python train.py --train_examples=194171 --norm="batchnorm" --drop_path=0.1 --widths=[96, 192, 384] --mixing="cutmix" --head_dropout=0.1 --optimizer="adamw" --learning_rate=0.0028 --beta2=0.95 --max_grad_norm=3.0 --max_steps=16100 --lr_schedule="wsd" --final_lr_fraction=0
Rows from block 8 of a small image classifier, named by matrix and row number. Rows with one number belong to one channel. Each number is 128 + 24 x the weight over its row's rms, rounded and kept within 0 to 255. All counts start at 0. Numbers have three digits each.
After each channel's rows are labels from the 100 images, of 14976, where the channel reaches its highest value: "top examples" is what is common among them. Only what is clearly more common there than usual is listed. The data: microscope photos of single blood and bone marrow cells. In brackets: how many of the 100.
# convs1: first pointwise conv (model.blocks.8.convs.1.weight, 384x384x1x1), inputs 0-95
# convs3: second pointwise conv (model.blocks.8.convs.3.weight, 384x384x1x1, transposed), outputs 0-95

convs1.28:121127117122129156151098120145134171116120134147112098113100113159146103131118175148102137139114102111155109126129127178132163134131103130138118135139084116165146111104150147102119107085123093166096137128112120121124144086106132132129176117118080151141159160120132124138157062171120162146
convs3.28:160085113119189161111125095123125150114120151106153112109096169114113134137151180099119161141149182123157115129103105141128094093178147142148122111174117157114140140107118129169133167111147194120100122156120164169132075150159089106112159129121112118126146179081126137096173135177103136166
top examples: smear: peripheral blood (48)

convs1.69:109126098108139118146139128094191135122099130169108148125132085126156099097168186134124159093126112138102092124144133168110154148130129134088085134125122124123160069106082146121100105110138092178097146071131133123149171135134174123120097064101134133102127108165110156156103084143106113175
convs3.69:107127112158154102118113108108078104157094177130132131131122134132095157105125116124122102141142137106121130139105111114129101124146068169135130153172127146123126093134161123129136129091125096118114132144147100146117111110127079153136112107119134107095098203141111109063111154132143158096
top examples: smear: peripheral blood (100)

convs1.365:142108084138133108092129137149167112101131167099153179113142147100144176137108131115126131143115186115120132131129145117157114108086147163116157153133121160125137130130136152089140138112129133130097124130122118147117115141153083120180075116162121120138137135121162104151116138120140164160
convs3.365:126150133126145157125117186127133132156117124144159139117109156141141102151168126121062142139150142118183115135119118127139107128165092102108151136144149070149162091097151138117056111140125087136145125074173145126130124119126129125122087117120154144151149133140113129152100144124092156109
top examples: smear: peripheral blood (100); cell type: segmented neutrophil (55)

convs1.333:107140119141130133135136111128133126149130141166114112111137143129137121156123131152075145128098140128149111096093114153089106130080119133136091098162161143113132115127113154124114156114154140128105148136151122157094152122094126130124099131110125132135124074122109131131106134099157116138
convs3.333:150140121154144168135162156127138173146127138140153131121164144142126168158139152130152149176157139144154156134135119156135134123133140155171138136148140138159158125134129152147148144121167129129131198130151134176167138137144148150148117158163186163151144144133160147106145141135163129136
top examples: smear: peripheral blood (100); cell type: segmented neutrophil (62)

convs1.29:157111121120171079106115093170144110170148144126138116072135115153136141134121117166114093094126141135145130145109152118181154099145142145134188102128126093135125122133111094112153096109136131133102138102150147130113101118141141131110138150137136161127135135129122145115092084085150082092
convs3.29:119180118140123136180148136146134148091171102178140106120131176138186135153129128108126117157161154163167146148161130106102184139143160185120154130149145185126066126142133130107156122121147141126133125109152159110108125127143140121095156126135148114129153129133107137225133145139121121123
top examples: smear: peripheral blood (98)

convs1.145:182117110121099156171134184156097153167147170144130130166139119123153142140089133111126133155069168136162115147102175129116145143131092122096136105104134139124129104161103123129066128135164140148129122145150158130109154094134122101112111111146108142098178112118134129125178109115139129124
convs3.145:123137118134111082140168144121094133157152113140110111128131091145154122130124122146091125133155131161163138140144124144121135126118119162130090116109148135159104101103116095085137092128162139114116138111185126135131100095186151132108130137140155143109150107142156131176106121150129112095
top examples: smear: peripheral blood (65)

convs1.245:107152099134148098081075083216115159103110130110139106118140155122126153169119160100118169135100109140146132117107153127123146165126102165147081085099128129127140118137099124122139127116170110112128118075127165116152130115149140108124120121126095134108116132107126112107101176129134156131
convs3.245:135129118151147157139130143117115155123132149125158115115151155132133149164166155108168129171151139111153152115125119202108127111137135155158131129147123142147162136141141169138164133134152145126132191123150133136190141129140135154148124170163164166125147152142154133121147128137169146164
top examples: smear: peripheral blood (100); cell type: segmented neutrophil (58)

convs1.113:107142125094131146097135139128122198085109155089116119114121118144129135106101126184141085118126113149126104121101153174166127110131162127092122130125069123120154116106123123112152100140120088168125134107159127074113120131133098151138118174091097104132103145105106112145138103117111120157
convs3.113:112108083144166183097107099104173112191109148114166151120160116104091119101133148113120156114115143122124163156117135132153164135086160131093130115194166130099109149139117148114123170181101184133149109121100149173122142150129137141092148144155118111165127150144143094112163133166117086121
top examples: cell type: artefact (27)

convs1.0:173125081151136116105117117150152139122134164122163107112144137109154176138103147118104134160117173110130133134129142132141131100099147140120153144096139152127141122145115113123146119138116142090100131115145113123139138115148092142156078116110122125154166136070134077110098163155145164143
convs3.0:112120140165100122139086160164143120143115095118195109147095134140098132108135128109134139114111152100124142184113147131098113136148124109128157111181130097094125122128166142133117152168091127155143085133156141142144142157142116097130129106100133164158129140167092148105112165121109139115
top examples: smear: peripheral blood (100); cell type: segmented neutrophil (54)

convs1.332:184112099135123118178153130156131130159145177117131107195145136099153127126097140106094121203124151140140089141135194100137125171140091115113161091127132124115160118152155098128147103146147152128108128096103144189113086128127126113158140110150146149109139127124122144113147093145147153100
convs3.332:158147127148147127143141129135097151135155088133141084127162121137164136157124159124129151164135132161161129145155145137095116093132147156126159129111145123127130117108130149114151125130152143097111162109134132105164118107139169139144140170175170185130118134151163132179137143132166108128
top examples: smear: peripheral blood (100); cell type: segmented neutrophil (48)

convs1.271:148155097151126096093110087121141115142138148064127147112142153107119158133145133136118116120113149129113168121152143154155115096072110151120155135098145143125135113127119142110150132128063134142096142103138115137130118133147104128181093117138136039118143143103183159131134146128135144176
convs3.271:130143121112127111113076150119124124145108146118141154087111060142121118130128139132119078111171155103167095113115099123173129124126078120122159101137089134129138076068107149141154093115152128111128100137128128101121151128107090122154094097139135134105148155120122160159108134142123098135
top examples: smear: peripheral blood (99)

convs1.213:137097154135138114121120112128143100120139098095132160129127140114104088145126137128118147128130112138108133093116113141145158124099129129124101164075130136124103144110116127119147134141113145146119142129160108092156201150116129130146142131122135087105133144117176094110099101109131096141
convs3.213:130139144083090103127164157155109109125159131104152139166112128148133137130137101163160114146157134126132126148176172113159144161116115126125155075117157112145088140130151113147116104157130092220133140159139123108142131186140109135137115135136119133133099122147141145121126102124147116136
top examples: smear: peripheral blood (60)

convs1.159:159099099128108145112130130149084106201094146174117185136080111145070114114150135117138166084129133142146111131092121122115131170116159166144127135104129096092139144105132139129120162134169069174131125144124145123126117102159128051088121110125137130086113124150162160114139113131100094145
convs3.159:152171153100154105156119148162092143120129093126115187097126136089151109133122144126161140129120131126126127146136157134148166144133089134098132131126151104107098124132153116146139098161146123114138150167128138134143150163170142110112158114133114149133118117116133109101087115159093141109
top examples: smear: peripheral blood (100)

convs1.226:132123078118151136121159086143142171162128151135133100135155101119140141113131109124124146167123136116149123157144165138138137141161142107146152094096106140115149140151114150174125146111185140093115114078124166055149091121088123121131122101084140121140141169149140112087106081160119172105
convs3.226:126110151147111134111133116158145143141136176109107132150099119098121106121157127147145121098133124148141120139109130156085120119150129128114131218099149122111133116131142142109126113155094164131237096166108135138149148108135088139147138131119152099144118113152128130122133131112121165113
top examples: smear: peripheral blood (100)

convs1.75:144068103121139101148140125152123115140156178131099106168142112134129097108107125126145164179155145130110124156077170114125194139126094150106198090084118124125142133132150113127126111125173115147115126096095139168108112131166117149125121133142135167086126144163154154104150075126144148133
convs3.75:154160148187129126127122141121086135130119089141134117108139121104130156132135150120139129141108162102112129116131115123136193114148113143135135127133126106160119131135100139118144147117151149096102112120149151118181161140146132143140143133140158149154142138116170120181125177131176111108
top examples: smear: peripheral blood (100); cell type: segmented neutrophil (47)

convs1.114:129136118114136135113175121138132094095109117137111110107137140148111121085158075165147152107106121155145103157136150102132136177176112119082096126098125114112114132090117141127109130145104122123125111124087099133096136163134162176110196132135123107117126106177110115139147078111150105046
convs3.114:146139132117134109140124112131113086093109089130147145072168139172130158098115171091109141164135148112100145136122153100165088160143109135149162146145130146104136148152129140158176123134150129111096146136121106113101171130141083108123153120124119091096110156102085145118104171138167129131
top examples: smear: peripheral blood (87); cell type: segmented neutrophil (44)

convs1.308:094129140159143186122111070112102143126095126129144100114100135126130119157112147128116145114134143123151118089122124149100086152114114137125113117125125117126091117123099164165119163167132139111157138125089104110142154117169101202127074148126126075121116110148147134125167138121121112168
convs3.308:117117131097079089118109096126123081115130115111096123143092106124125108086118086137098099063083111121092100122113133096118117140117123100089117122095122126105094124118125107115102116131094127126123063129105123107101109126110103106100139098097070104088104104127100100139112098122100130110
top examples: smear: peripheral blood (100); cell type: segmented neutrophil (51)

convs1.296:136165138103138106089119164100134178114100155147145100106121075140104104138155118142106149117121137138133142116137168156145169138179113147124144152116093113118108099111091151101118106124079103153100129141095134141140128166135121141130156144142108150154162156125162166176152129153138133113
convs3.296:090173107166114108190113161115122171098124101148097139151153110125149159162113129144127110120161102120155131083143118161139113136078104134129100143139175095141114142144119128116137066123129141151167169100084109101112117090117150110121101121143116131146136094149168111154065137131122073143
top examples: cell type: artefact (25)

convs1.265:156114080130092138129146159148123094118117171145127121192114136080129127067045119101109112180128163156130096150128153126121130149134119129104109104146153157118156123160135097123126087119200141146123140076102118159081127106155129104151142107151141132089136137104084125140159124151131132089
convs3.265:121091130119090149133134109115157124132144187100095165116113134095088121138116074140131090115125140135106094111107084137159149115122140126119101133117109108127129108120138088138058136107098122139152116157132109167076106142130081108111115101089115125119143120096122112123102131160088134139
top examples: smear: peripheral blood (100); cell type: segmented neutrophil (42)

convs1.140:161140129103160165130193130124110146105035116137088113147127119134106123089185132161085143127097091117138068106145142145132145182173167167130120142129118119101117115103135138120083135130089116108101133119072146113110124148158182148154166117160107126152168133195131172158111089187110108113
convs3.140:106084159130174134102117086143101111126138125116149136152104124140104160161118109150190090139151133111134108147114135133118099115113116120114125144144134113104149140113148118116093109157133100131140130098129160179143092172097103081127126160115086140123114144164125142127113146143120123146
top examples: smear: peripheral blood (84); cell type: segmented neutrophil (42)

convs1.379:166124130131132125102088116128131112097168201122118106144138118113130152151110110143131106164145151157138130157111100111121113122109132138117192114118134123117142150150110113129147121095135140096111116157086117082122105098146114122127103128128123160123133084115095151121130118139129170180
convs3.379:103123160170121119133127150158103121157118087104177117151100171145138143113170121140141148158127153084161126155128157139107134111129094105137116105138145123110154157117157150149151131135104178149137110146151138145115057131121119147153097099138145120146127140146079140106077151142115143123
top examples: smear: peripheral blood (100); cell type: segmented neutrophil (48)

convs1.23:157133098129166107129089120122103152139193183086180147115131101108098179162123152115133123136159175148119122143134167129142137109101077122110134115078158107150138127154110103130155124138129115131109126097103163148122128113140133140127123124118142100102140152117160126122158121124127110113
convs3.23:109087144149108157121096092154099117142099123133139122105097155105112141135112146138182110092141098067140084115087123137107110124127101121142095123138097145116173153084149161140140159147106145131114095178116149133106128184107121118133126116130118120111129133120145108067126150143116118144
top examples: smear: peripheral blood (100)

convs1.49:132114116138155081130098137145176116100150116109146163113124107138127125114153124135122124100127102151122139104088130121086173107139154112106124118104149151156132127099138130119142093093149125152142124149125107094145107145099143126107131122137130098165150135112127103137073121109108087141
convs3.49:121062130126127115097120142110144091136125122100138143113130142091101155098118142099101147125113119114166101119064114122125166125128119133089133156102091122117147139132050096102123126102133121116135130145121134169097117111128120135143128096134110082156145119124128102067122124135104119112
top examples: smear: peripheral blood (54)

convs1.35:123137091154114126127103085147138113127157137132132148096135165106120133130142123126118128127117151132117158114130144141158147091073115122080185140111132140149160101143121121123148124151049135135079150100163132107113108117111096119132097096142109097112139169096153150115140170108128120150
convs3.35:119105124133155143124086138102099123152124131133155162123086146120097087107118123111113115077098167115116087149100088113151111121148111110130163118153121120095112090078151169089122126118105122110136094130111126137111138172134073110134116111109121142122139185129113175131113124131105137134
top examples: smear: peripheral blood (97); cell type: segmented neutrophil (43)

convs1.364:129143119136077123168124091152128114153127132190115150149151156138135129089147163114144149114123143134138138130119145135193126175121125158136157104142139118115163152130144090138155134151154115106150111091134134102119109114119134112104163113120116136141124164135095118117102143100163099133
convs3.364:092128086132109137142101115095139139114144128127140104115129102084110086125125150099094109087102146122144108057127103138116099143146140140135083131093110131122113140104125131120110165085090119135145101156100109100133075126160114116147156128099117129117096108108166086100133144124132117110
top examples: smear: peripheral blood (93); cell type: segmented neutrophil (46)

convs1.258:148108132116147096132138091170149157106125149047137107138113113124138114129088128118136152115133131133133175121100136142151135074094138111115104154131172121111142145135162145132128089131115127101109153153132130111131176139113078113147127125090154087158117138130189093139102146114121143131
convs3.258:122131141162176138121093084152170142111137116133118129123152083126099161128139138124103123118091137121104098153114120120118163142125142082113138188133127093107186109133095113124086144140092082113175100140136137144117176135077123118168174136112107171163106122131137121066142143090125113108
top examples: smear: peripheral blood (98); cell type: segmented neutrophil (53)

convs1.26:136119088168122129140114103149143080121144166122138133120142163115106199139121104090099118135092158115097132128124132140136101103097139128102205130105150155113151112146096133110128135156099151114101120109153127125113139107131084121135077106127132132134148132074115136118133160136157128156
convs3.26:123122133101121122120181133129141147116132143126074124132175097144148137133117121143117115144145109175131139117139124156111177131106164164123088110093127140174145142136098110120133130110166143127100144140133126103125152090132144161097121146170147150115125087114184092160157107109155139121
top examples: smear: peripheral blood (100); cell type: segmented neutrophil (57)