config.toml
arch = "xception"
model = "image classifier"
dataset = "microscope photos of single blood and bone marrow cells"
train_examples = 194171
image_size = 64
crop_scale_min = 1
horizontal_flip = true
targets = ["smear"]
num_classes = 2
norm = "batchnorm"
activation = "relu"
drop_path = 0.1
depths = [2, 5, 5]
kernel_size = 3
stem = "deep"
widths = [96, 192, 384]
mixing = "cutmix"
loss = "cross_entropy"
head_dropout = 0.1
init = "kaiming_normal"
residual_init = "none"
optimizer = "adamw"
lr = 0.0028
beta1 = 0.85
beta2 = 0.95
eps = 1e-10
grad_clip = 3.0
steps = 16100
batch_size = 128
epochs = 10.6
lr_schedule = "wsd"
decay_fraction = 0.3
final_lr_fraction = 0
warmup_steps = 1610
weight_decay = 0.08
Rows from block 9 of a small image classifier, named by matrix and row number. Rows with one number belong to one channel. Each number is 128 + 32 x the weight over its row's rms, rounded and kept within 0 to 255. All counts start at 0. Numbers have three digits each.
After each channel's rows are labels from the 100 images, of 14976, where the channel reaches its highest value: "strongest on" is what is common among them. Only what is clearly more common there than usual is listed. The data: microscope photos of single blood and bone marrow cells.
# convs1: first pointwise conv (model.blocks.9.convs.1.weight, 384x384x1x1), inputs 256-319
# convs3: second pointwise conv (model.blocks.9.convs.3.weight, 384x384x1x1, transposed), outputs 256-319

convs1.277:158182150230184156216108112129122181179088130177150162067089139103130106155124126083092102121140094116138149144144141107085136129094093121067152140117080118108090192149126155130095203134109122
convs3.277:144081123049107101065135102142123123103095130095130126084109116137060129080068152093116114086108073122093094114076096137131089134025117076131122078118115070141123110150116138108111112125120077
strongest on: smear: peripheral blood

convs1.207:176182129141162106105129155139103158107112069229146184132145194138133115189118078058139129139128108190124099121156125102104148143134174150130143127150133071114120095129116109138084108109113118
convs3.207:160136125121110155121141152131146171157121110188092058109053176118161126137133127131143101118069130136130103156142090150154198191110138145137095071144106121142131178131181143100125116237129148
strongest on: cell type: promyelocyte

convs1.235:161128173046116108126173134180103105155137093142131093163134132154184127095110119125184130165108152072158129202149134126186105093216083156148074122143160137109151141155195144134174083185039142
convs3.235:119105175132084161079135118166184145112157133103106086159135097158146136111130128090159127115114161126133156198160195093171139151118156071135106090129149181144170132139124093137188111091161172
strongest on: smear: peripheral blood; cell type: segmented neutrophil

convs1.296:115142127176082133172080126082149143076114095122151035150158145122072108131155147093103132120115211139124105110131151083095195116085138142095117125220120118071138098098156201102200210087129152
convs3.296:162187123179126165163089101103123151160112134119162101111110102173157157135196147105185132168081103155110124139116166146094178123167104107112154131135100127085177121114132122132095155107145177
strongest on: smear: peripheral blood

convs1.194:155155113054196152172151096124106120129079161147137115126085153103130109129069104125198133138120078132108126152147137121108062109192083143151124120116063092125143138096139136157120083148128077
convs3.194:147129149124158134143157152141145163189120140130115134156154112128141125141133139128114155171090180146145178178139186176179126142127133143146197105159180136156158116145128160156176151162215148
strongest on: smear: peripheral blood; cell type: segmented neutrophil

convs1.161:103132161129144107145128138143142083091093135110131125143143102110163115157121137129101175109126000130143144096119162116143141179136106172153137139093054125090083117152138135110116109137134092
convs3.161:122073110017106104123147157157138056115108079116082112078058142101114033105116130118052134092173136068144133105118129063125135126101132154126112136118125112150161119138177165129105112155145124
strongest on: smear: peripheral blood

convs1.98:178088138164076127114110159132095139128111156088183116108089172129108196156089171136124136127075115134132113151141158107155151132085214155059203118173162106181115068106120127115159170144124152
convs3.98:123144133104136145082091154155131123068135199130159173097147131123115156114091149114160161100100130146139115160167053162129116166139135094125140131161118157111119161094185108099107139066153107
strongest on: smear: peripheral blood

convs1.314:113146109196151118200106166105162143091135091192088135108131032111166127094127099131154184146148141114123114141208152088130169059128154154156077133078115131102166172151070127117134165143178184
convs3.314:131142116126042139088076181106106175181116103125158076129148119122131117119097111088040108140107154101135108078123141000149137111117141139117158123088103117112089156144134112122170091177107101
strongest on: smear: peripheral blood

convs1.249:100160079115157118105173126131143098125120147137106158072182075172125100096118131138123195156092059124135161092175187078077131102117145112148089154116092133132059171087172095090127154102176135
convs3.249:170140163136121163137125189109122105162118110163147158119060162168122165176141137142170172129141120145156160235136117118143151161123142156195163138170158158133170123188154139154147167165177145
strongest on: smear: peripheral blood

convs1.338:118163172062171133157106074106145137152112110152134094176143140125154141072130137190166117089128161136083109153192104165176119141160137156083143142131141126120089164189175109130125062163139116
convs3.338:177078114130130126058152128056111128100022063122083087110145154112104071102107149145106085110110180089125096088119149077135098135153158121149135146086139111167171083104132176160140185116126158
strongest on: smear: peripheral blood

convs1.204:136127162116161179099086116129135081046112171094123084125162090129101139138145090155172123113120107106126048125139143132115089156116104154089195138092136121102085111096137093183156137167195166
convs3.204:082178139147084176109109156107175114158124128097162125142176061185160130154146137136136120112122156176147160144148113157088129144139169132140192145084114157147062127208162156120104143146133116
strongest on: cell type: artefact

convs1.172:141141183103156096120125142130133143149167085188132169157100171100173130172124088089125160134134129166114086125161115115125116134145113077141090168149144062071126082121101142105107136099149100
convs3.172:166105091105153142103135150157168158111124135189079156137100137137099175120099105101123107127103139135088156168143189173127183233147122138143103091150112123152167144116122155087107121151142137
strongest on: cell type: promyelocyte

convs1.257:187174142117120193145167090139141100138085159104115127109180107095092147118114173165078164105111231085122132076129070080139113143169116160119169139137160135189124172102146135114089096210128111
convs3.257:130115141144145129161142099121124121135117089100179124167137127143098086145104107092128134097186100162092067077086158073095099127135127150128096182094156101153054088126107087109073100078074095
strongest on: smear: peripheral blood

convs1.130:132092101176102189099120115079149068165122126117110108123157119126116106091142112142086098048095080129120178116130152114076144096123126091159145113147099170098122107169139156105180127116155155
convs3.130:165134140146122135117066128135151168134139147131104144139176137132105154132122160136134195125118137143116093153096144155184100159179164108128203099179147130178109107167139136106142117145139169
strongest on: smear: peripheral blood; cell type: platelet

convs1.362:179158147105026166148125129093115098148112131160117099103089130115096172139111106201090148089134166140103120141165130122171097115169174156094146124142163107165135140157108148133131188107144107
convs3.362:064110122119100133188071144125147136136111078155106086144138071151133117117157109144138109117116177131123115187139106171123174069101124144085095065114111115149143081142171180106139182210136102
strongest on: smear: peripheral blood

convs1.80:196119084094071118157142174122095131122056142136143167107113184151160186147074140084091126129139131143144138156174059121130135120137186139064114133130156090108123145132149119145149146121134154
convs3.80:109111146128106125177120113099114094172173082127150082167094138148173125184206088126127176164163141143134090157154110122123175097138110099107153191103107165059145111146094162171141153164131153
strongest on: smear: peripheral blood

convs1.316:152126202142152156091100123095122072080117136090165079062081132190166115160136116122089180128074166165102126114122202110139162153153177116120110130208177166070124074087133127126085157124118153
convs3.316:133170180051171091151129103200103130110154205150100135113123097141101097105154121099072146080065228147167145160129103136166112148052135077122103111097121144171106149139100124117127047103174094
strongest on: smear: peripheral blood

convs1.38:132146145118202127132134148131114147098131179120160109160086115096119105128114163107089098077099142121092161137113178092140084105122161155159152127108159103160145183175120117108113112144131049
convs3.38:112156107142131092138095146120115099087075105126125130115126132105154111114126124140143123116167112102118085116135146133081093101149091131114114132156087130148104156062090086079111121127095135
strongest on: smear: peripheral blood

convs1.311:116061184185158100141092105158100124102081134121149132128080190172117160190095121082099134139124099174118110132095210151186138176181118110126134184174153093064130106093110147104079151093159069
convs3.311:138122120103102088161116126101134178165161087153212070129087143097093112161145138091069117127105160119155079113062112085141173065115109117159168119084141099076144128163098117169165143160103157
strongest on: smear: peripheral blood

convs1.32:117132149040185117168115152147122108119114112122107099148121166082073080106139132102134122135137146145140140154107140099133142121187128134145141112182135120089211123175132150129124189116073129
convs3.32:121078067118112102103118123122118125114129119154129134064097137079135083104094131135104106038172146085157100085135069111105068101121120123124078129102146136123105132112153111104126111134094101
strongest on: smear: peripheral blood; cell type: segmented neutrophil

convs1.185:152136156085180129104143081094107098128060096185173199113167122151118102143127098117163082110129134134143066080079168158137054160101126124114068124098098111124180140098069114172165083152174216
convs3.185:100132143094169094154111143159143125094141149160147188099122143104084157132125157101089175150202153126137141063097143110106092149097175145085102187082137090104147153121118125144170098137138177
strongest on: cell type: artefact

convs1.88:132124174127044104087127102148121113121113142109120096109097125135172208147150106170135154139108160106119128171113097093068090101135186166098201123138145139166220136154182143108176165134150141
convs3.88:095078181059096112159185118144115163104169071126069107165067114139174117135115147210074153122127118200135122133192115183176167097089089191138113149146124104130105105124114161152164142106125154
strongest on: smear: peripheral blood

convs1.72:110116166142131149197141108124098126101148089104110138066086190134134066129129102133159119156073152140101110194161105189114170116163107134102123087102172107127126108143129150145150105122072174
convs3.72:148090159122115135111096138101061068146158187090160124144138154145101151139133107020143123088176167165101146154135115172081079152126153097134076178157099164135135177058134103147172130141157144
strongest on: smear: peripheral blood

convs1.75:129099179171128114162117130120108166132120106158073153134076109139112130142153038135133125132130166115122169112204149083124148127175119104131076113086109110161114118170167178108083142162112139
convs3.75:059109142141131153097138091120081080094126094111096187122136130129088172170080221192148111163165078119125099169107146141132143145152109105129150153179157107089126128108149192160154217089174161
strongest on: smear: peripheral blood; cell type: myeloblast

convs1.242:123138191055197119127160098202070099145129126111136131112128169138191083112087139095201128143109103144122126139146116165171093108205130104144124113165163152137096165141178106181158062157080099
convs3.242:128121071130087113119084087105118169110094073132141101106074124107117086107097129138139135070137088091129110132116068119098116118127089122144096129095108113113103123125142137074092160132108102
strongest on: smear: peripheral blood; cell type: segmented neutrophil

convs1.244:125094130104133130056125135143164102155140110110124112173119117161145150107114146090087070116112155082138114123138154157168147119075149115149169131148152158094158055134119116131196126137117128
convs3.244:129076100172101182098157120096139151139161135183171155101101175117154154144125130160224151137120181142131077151165116083177095117160183115159162116161142145190120169120115110099145136134173137
strongest on: smear: peripheral blood

convs1.145:103131154204181099107139094136132088094138176097137133118125123136133077117139120141080106106126062159123129215100188146151144157061151087135162154130115138123083134131136117073123083138116104
convs3.145:149134155181181164159131147134130154123143158123111151159145126211137151163178142146147123164136137182136135133128130130143131123229137208188155166133151118147158140119164148157176134137151160
strongest on: smear: peripheral blood

convs1.7:142111119112189110087142177117172072081095201134087133130083103114119096134099143087135147112143161137149171139150180122091100108103181108078162152088170142176123154171118115079119103182139052
convs3.7:096127068126102097127141089137108118100100105115137099131126131060136075098114123073129090110121101056100085063128131121120137129125060099102105093128077147118107100063028076082077108128065088
strongest on: smear: peripheral blood

convs1.162:109026107165104183082103155166109135149146090150097136136064156136089148103150100083169078126140111122134083081113138149142091105080204144106162095163156134155113134143139107151123141156137167
convs3.162:167134065166090127185102063123159157143138086155176123171145169148104143098137160081164123140086180073097109178096136176151131096134123106098163073159174118142164122064123113159124138150116153
strongest on: cell type: artefact

convs1.300:099097056068201072107169119120099128122148151066170227083110160100119072122119115149102096100133078152154113198095101162193142144090143131098165106085108137147086122131115107128097072175125095
convs3.300:127133154152163174149204148129141171152154126112175139198118127167128159155132141120146111198155151196161130126130146149182186131157174172197178152138179115136135129153161149167150143144150183
strongest on: smear: peripheral blood

convs1.142:144126138053153207124103162102155105146162138136157108093142121137147184119204074098113193076157161147109100140142108100107140087084091175144122111134158135116139139144200072112163141107169113
convs3.142:091146129106088162136139138072111080158153204095092131157155088112132103104120155110106152111112071118127180082130112149127104133135058137131159114152079162102066172080147088172124133103131144
strongest on: smear: peripheral blood

convs1.367:119128116177165175107120115099117106162150101104127116189150091141136128161173134215164214159117091140120119110124169135072148120100131150163085161107091143108079165081075130098154160114207126
convs3.367:105108147131091111172124104102147152121157182090112127173066138114038136092126121136118117146104094130101158100027061172133142134133130099127121088095109026102125106077127128148115118116128117
strongest on: smear: peripheral blood

convs1.274:105103145185108113151123119074154116110090166081145142132149121146123096142101115111180171164110193100132106105126169116109129088181193113147185154227170128085124081112113126107102176099143114
convs3.274:104110115068134105127089125112112122116124142126074151064103114123113145077068111078031099098115134108134142144116067120112073149108127096139080081108116126109088143131171150106121096100130111
strongest on: smear: peripheral blood

convs1.152:148132167119131129073146152093159096157200136142152155099152124132167124095223075115162190104113131138114049184128114097070136103113163149133131102177142094128151132151158116179076080113193115
convs3.152:146143141100185107139124086113252136150114137174104145112094193121142146124170080122173104131173116114113180130169081174154089219113138161130158123100129139145124000141104131152127113172112076
strongest on: cell type: artefact

convs1.156:142142169098158141162139118128090108157113108156127155120133157120129177169135094108155144137125157139091160147203054151166096116150140108138120136085120078155069172189162156145055102141108087
convs3.156:180123128125150144120126068147123121123099113151124133157144114134129140141096187143112078168188135121089142089155176191108129189134120088125138161163177159166136111088121204127138226106145127
strongest on: smear: peripheral blood; cell type: myeloblast

convs1.208:133170108195075128135114172133124097196186138086143199154146130142137093116127109125184136164118128095148137108146080175071137136191123127192102097080109105122112189117086126112172126097090168
convs3.208:117153090123130078134089122120137109121061106102107086134141127108134056107127130148127134145146116111114122081133109084072119123134089130117127127076124126151102084093105083127092142125066142
strongest on: smear: peripheral blood

convs1.205:156160148124110092092141138117101121087124040232141177203156193087156151162153095081114149138156136155124115091154117129109114138097168182124129135165167057069120122098107114086088151092154110
convs3.205:156124107112128140117148129132157165127113105206067035142070182125165136132129112118140082128107134123127113145171091161115193221112152144149083062129095120147145183143165150096129122194132121
strongest on: cell type: promyelocyte

convs1.37:198165116081067148169144112077117139095082154175145113130136161132121171157104141107078085107123152150121143160141034088187097094137173125064129108165164090137112102128164131149141166121117132
convs3.37:068099124124094163189091129108137091153129069093126084129172116126193138151141080163123121154136160133120137175178058135122192062136100151094146109098121163079128112161147152164145142162126148
strongest on: smear: peripheral blood

convs1.245:127134112113084129101115168134095201135149113146113135155225126160154159138144143087158132132097126107154148158108071138107131085124114087109130149159128110180131090120156104089129059149129101
convs3.245:162056147106152157156107103153172143142091163084115112106163120088178103087125111130101146121141100130133186135176173128152136114157168151108128111133129131141129101093105112124101108140146150
strongest on: smear: peripheral blood; cell type: segmented neutrophil

convs1.126:131176077030121158120170134103191176145196096157060121141146114153152217125144193130081083088177138139137144151158078171147160139050142147115175103151126123079189124036155098144148097144153186
convs3.126:123057102149116178174145091118146117146114083138119167102064177159093132123064129174127162105096096129173112134081106110148111133145149115095160101154125119179144119103115141114129148129135116
strongest on: smear: peripheral blood

convs1.3:094074198172054122104131137175158118059143065169136149175135163108148097165154084096188115178121205148123108141147143093174158146150171124115094109158165080128102142135133147161153067038121136
convs3.3:112101143176137112105161068135135104109182161125133215147116078147161143117167133105113124106132092165102120171135104169103101053175096074137161120094081140090086118077127104145124152075151148
strongest on: smear: peripheral blood; cell type: myeloblast

convs1.21:186201124141166082107200134122117133101121065213154159147188169156135126179100082099155147145145119173096092125134098094102113135124128182090125117135127076109100114113071123126088062093139116
convs3.21:092146134149153099142123089161122087111156136087159168115185075133094116129122121112106160140198131125141151112088149093107081051165106126114175186109133124114155094134105119149124100035111124
strongest on: cell type: promyelocyte

convs1.159:118144127161128093088141092136110135180145125147163165130139147106123131142141069146175142189115123142111057151102121148100110168153045158139140166107125138127150122081140150103101058177114095
convs3.159:099108123145114139120123113149105133140103127160181135157173120135110092120129160092129070135161148155128147143129147121156147168120137142136083148132129089159111150146128125184107131128130155
strongest on: cell type: artefact

convs1.53:114088143163164110119105122123115063127076181097164144130159125140157118152112139089135151139102161151172161079138140156098127155130068151124108167139114157155135129105097190078119207164095134
convs3.53:071119104131129094110140118111110108094143126104136145069141090126125128095108124039126065085098079077132114089130126127129097132144084060102089094118100133102066127096069046077071088126100081
strongest on: cell type: artefact

convs1.155:145132056084161077098133146112120122116164165200139140146110166112125162116133094144136152149146141140105109108100176139139113167137103152226169111165112135086150087118086106078074140164115093
convs3.155:105112117167095129143100122123090124105135139111169131105141111110120113115101172122100157134217157126126131129117153094100128082134091099134129176134081115107135153135145077176179158099113111
strongest on: cell type: promyelocyte

convs1.236:173117124074069088133146163168107222124038097163156116072102162154108138139126119070125097120101126107106143136110115135095086077168181122129182156121159176179135122058172134121100080114118134
convs3.236:078177081137136072131152082088157111099143121153141039120156186147139125127130129162171117098157154091127075105110145110138127119145144136120106205085109101159110152043119097093155070131065080
strongest on: smear: peripheral blood; cell type: segmented neutrophil

convs1.320:136109159132099116087133151113064074093092116125113082134107158173140169127180150095111098088146171130126123146038160156127156093124162088100121182141130073145186164138092079085067113133092163
convs3.320:073150083098090110160159137095116141081163124103147073153119148095105103089137121063117075109143119062113091108086157112107063127117132105140085106059116103126089133073060121094097087123134055
strongest on: smear: peripheral blood

convs1.65:071139165140100138196148102113158125150103109120167104164159114107054126103134129133125104164093167134130094123165107101098172132147148139093085115164176121116132166130111167107126193076111166
convs3.65:080075110090139095128112121144136101112138138131143156091106145096148131090122102164037095135159137066144128095138075119135036143102140121145080116123131152125122131146086133137131116126073142
strongest on: smear: peripheral blood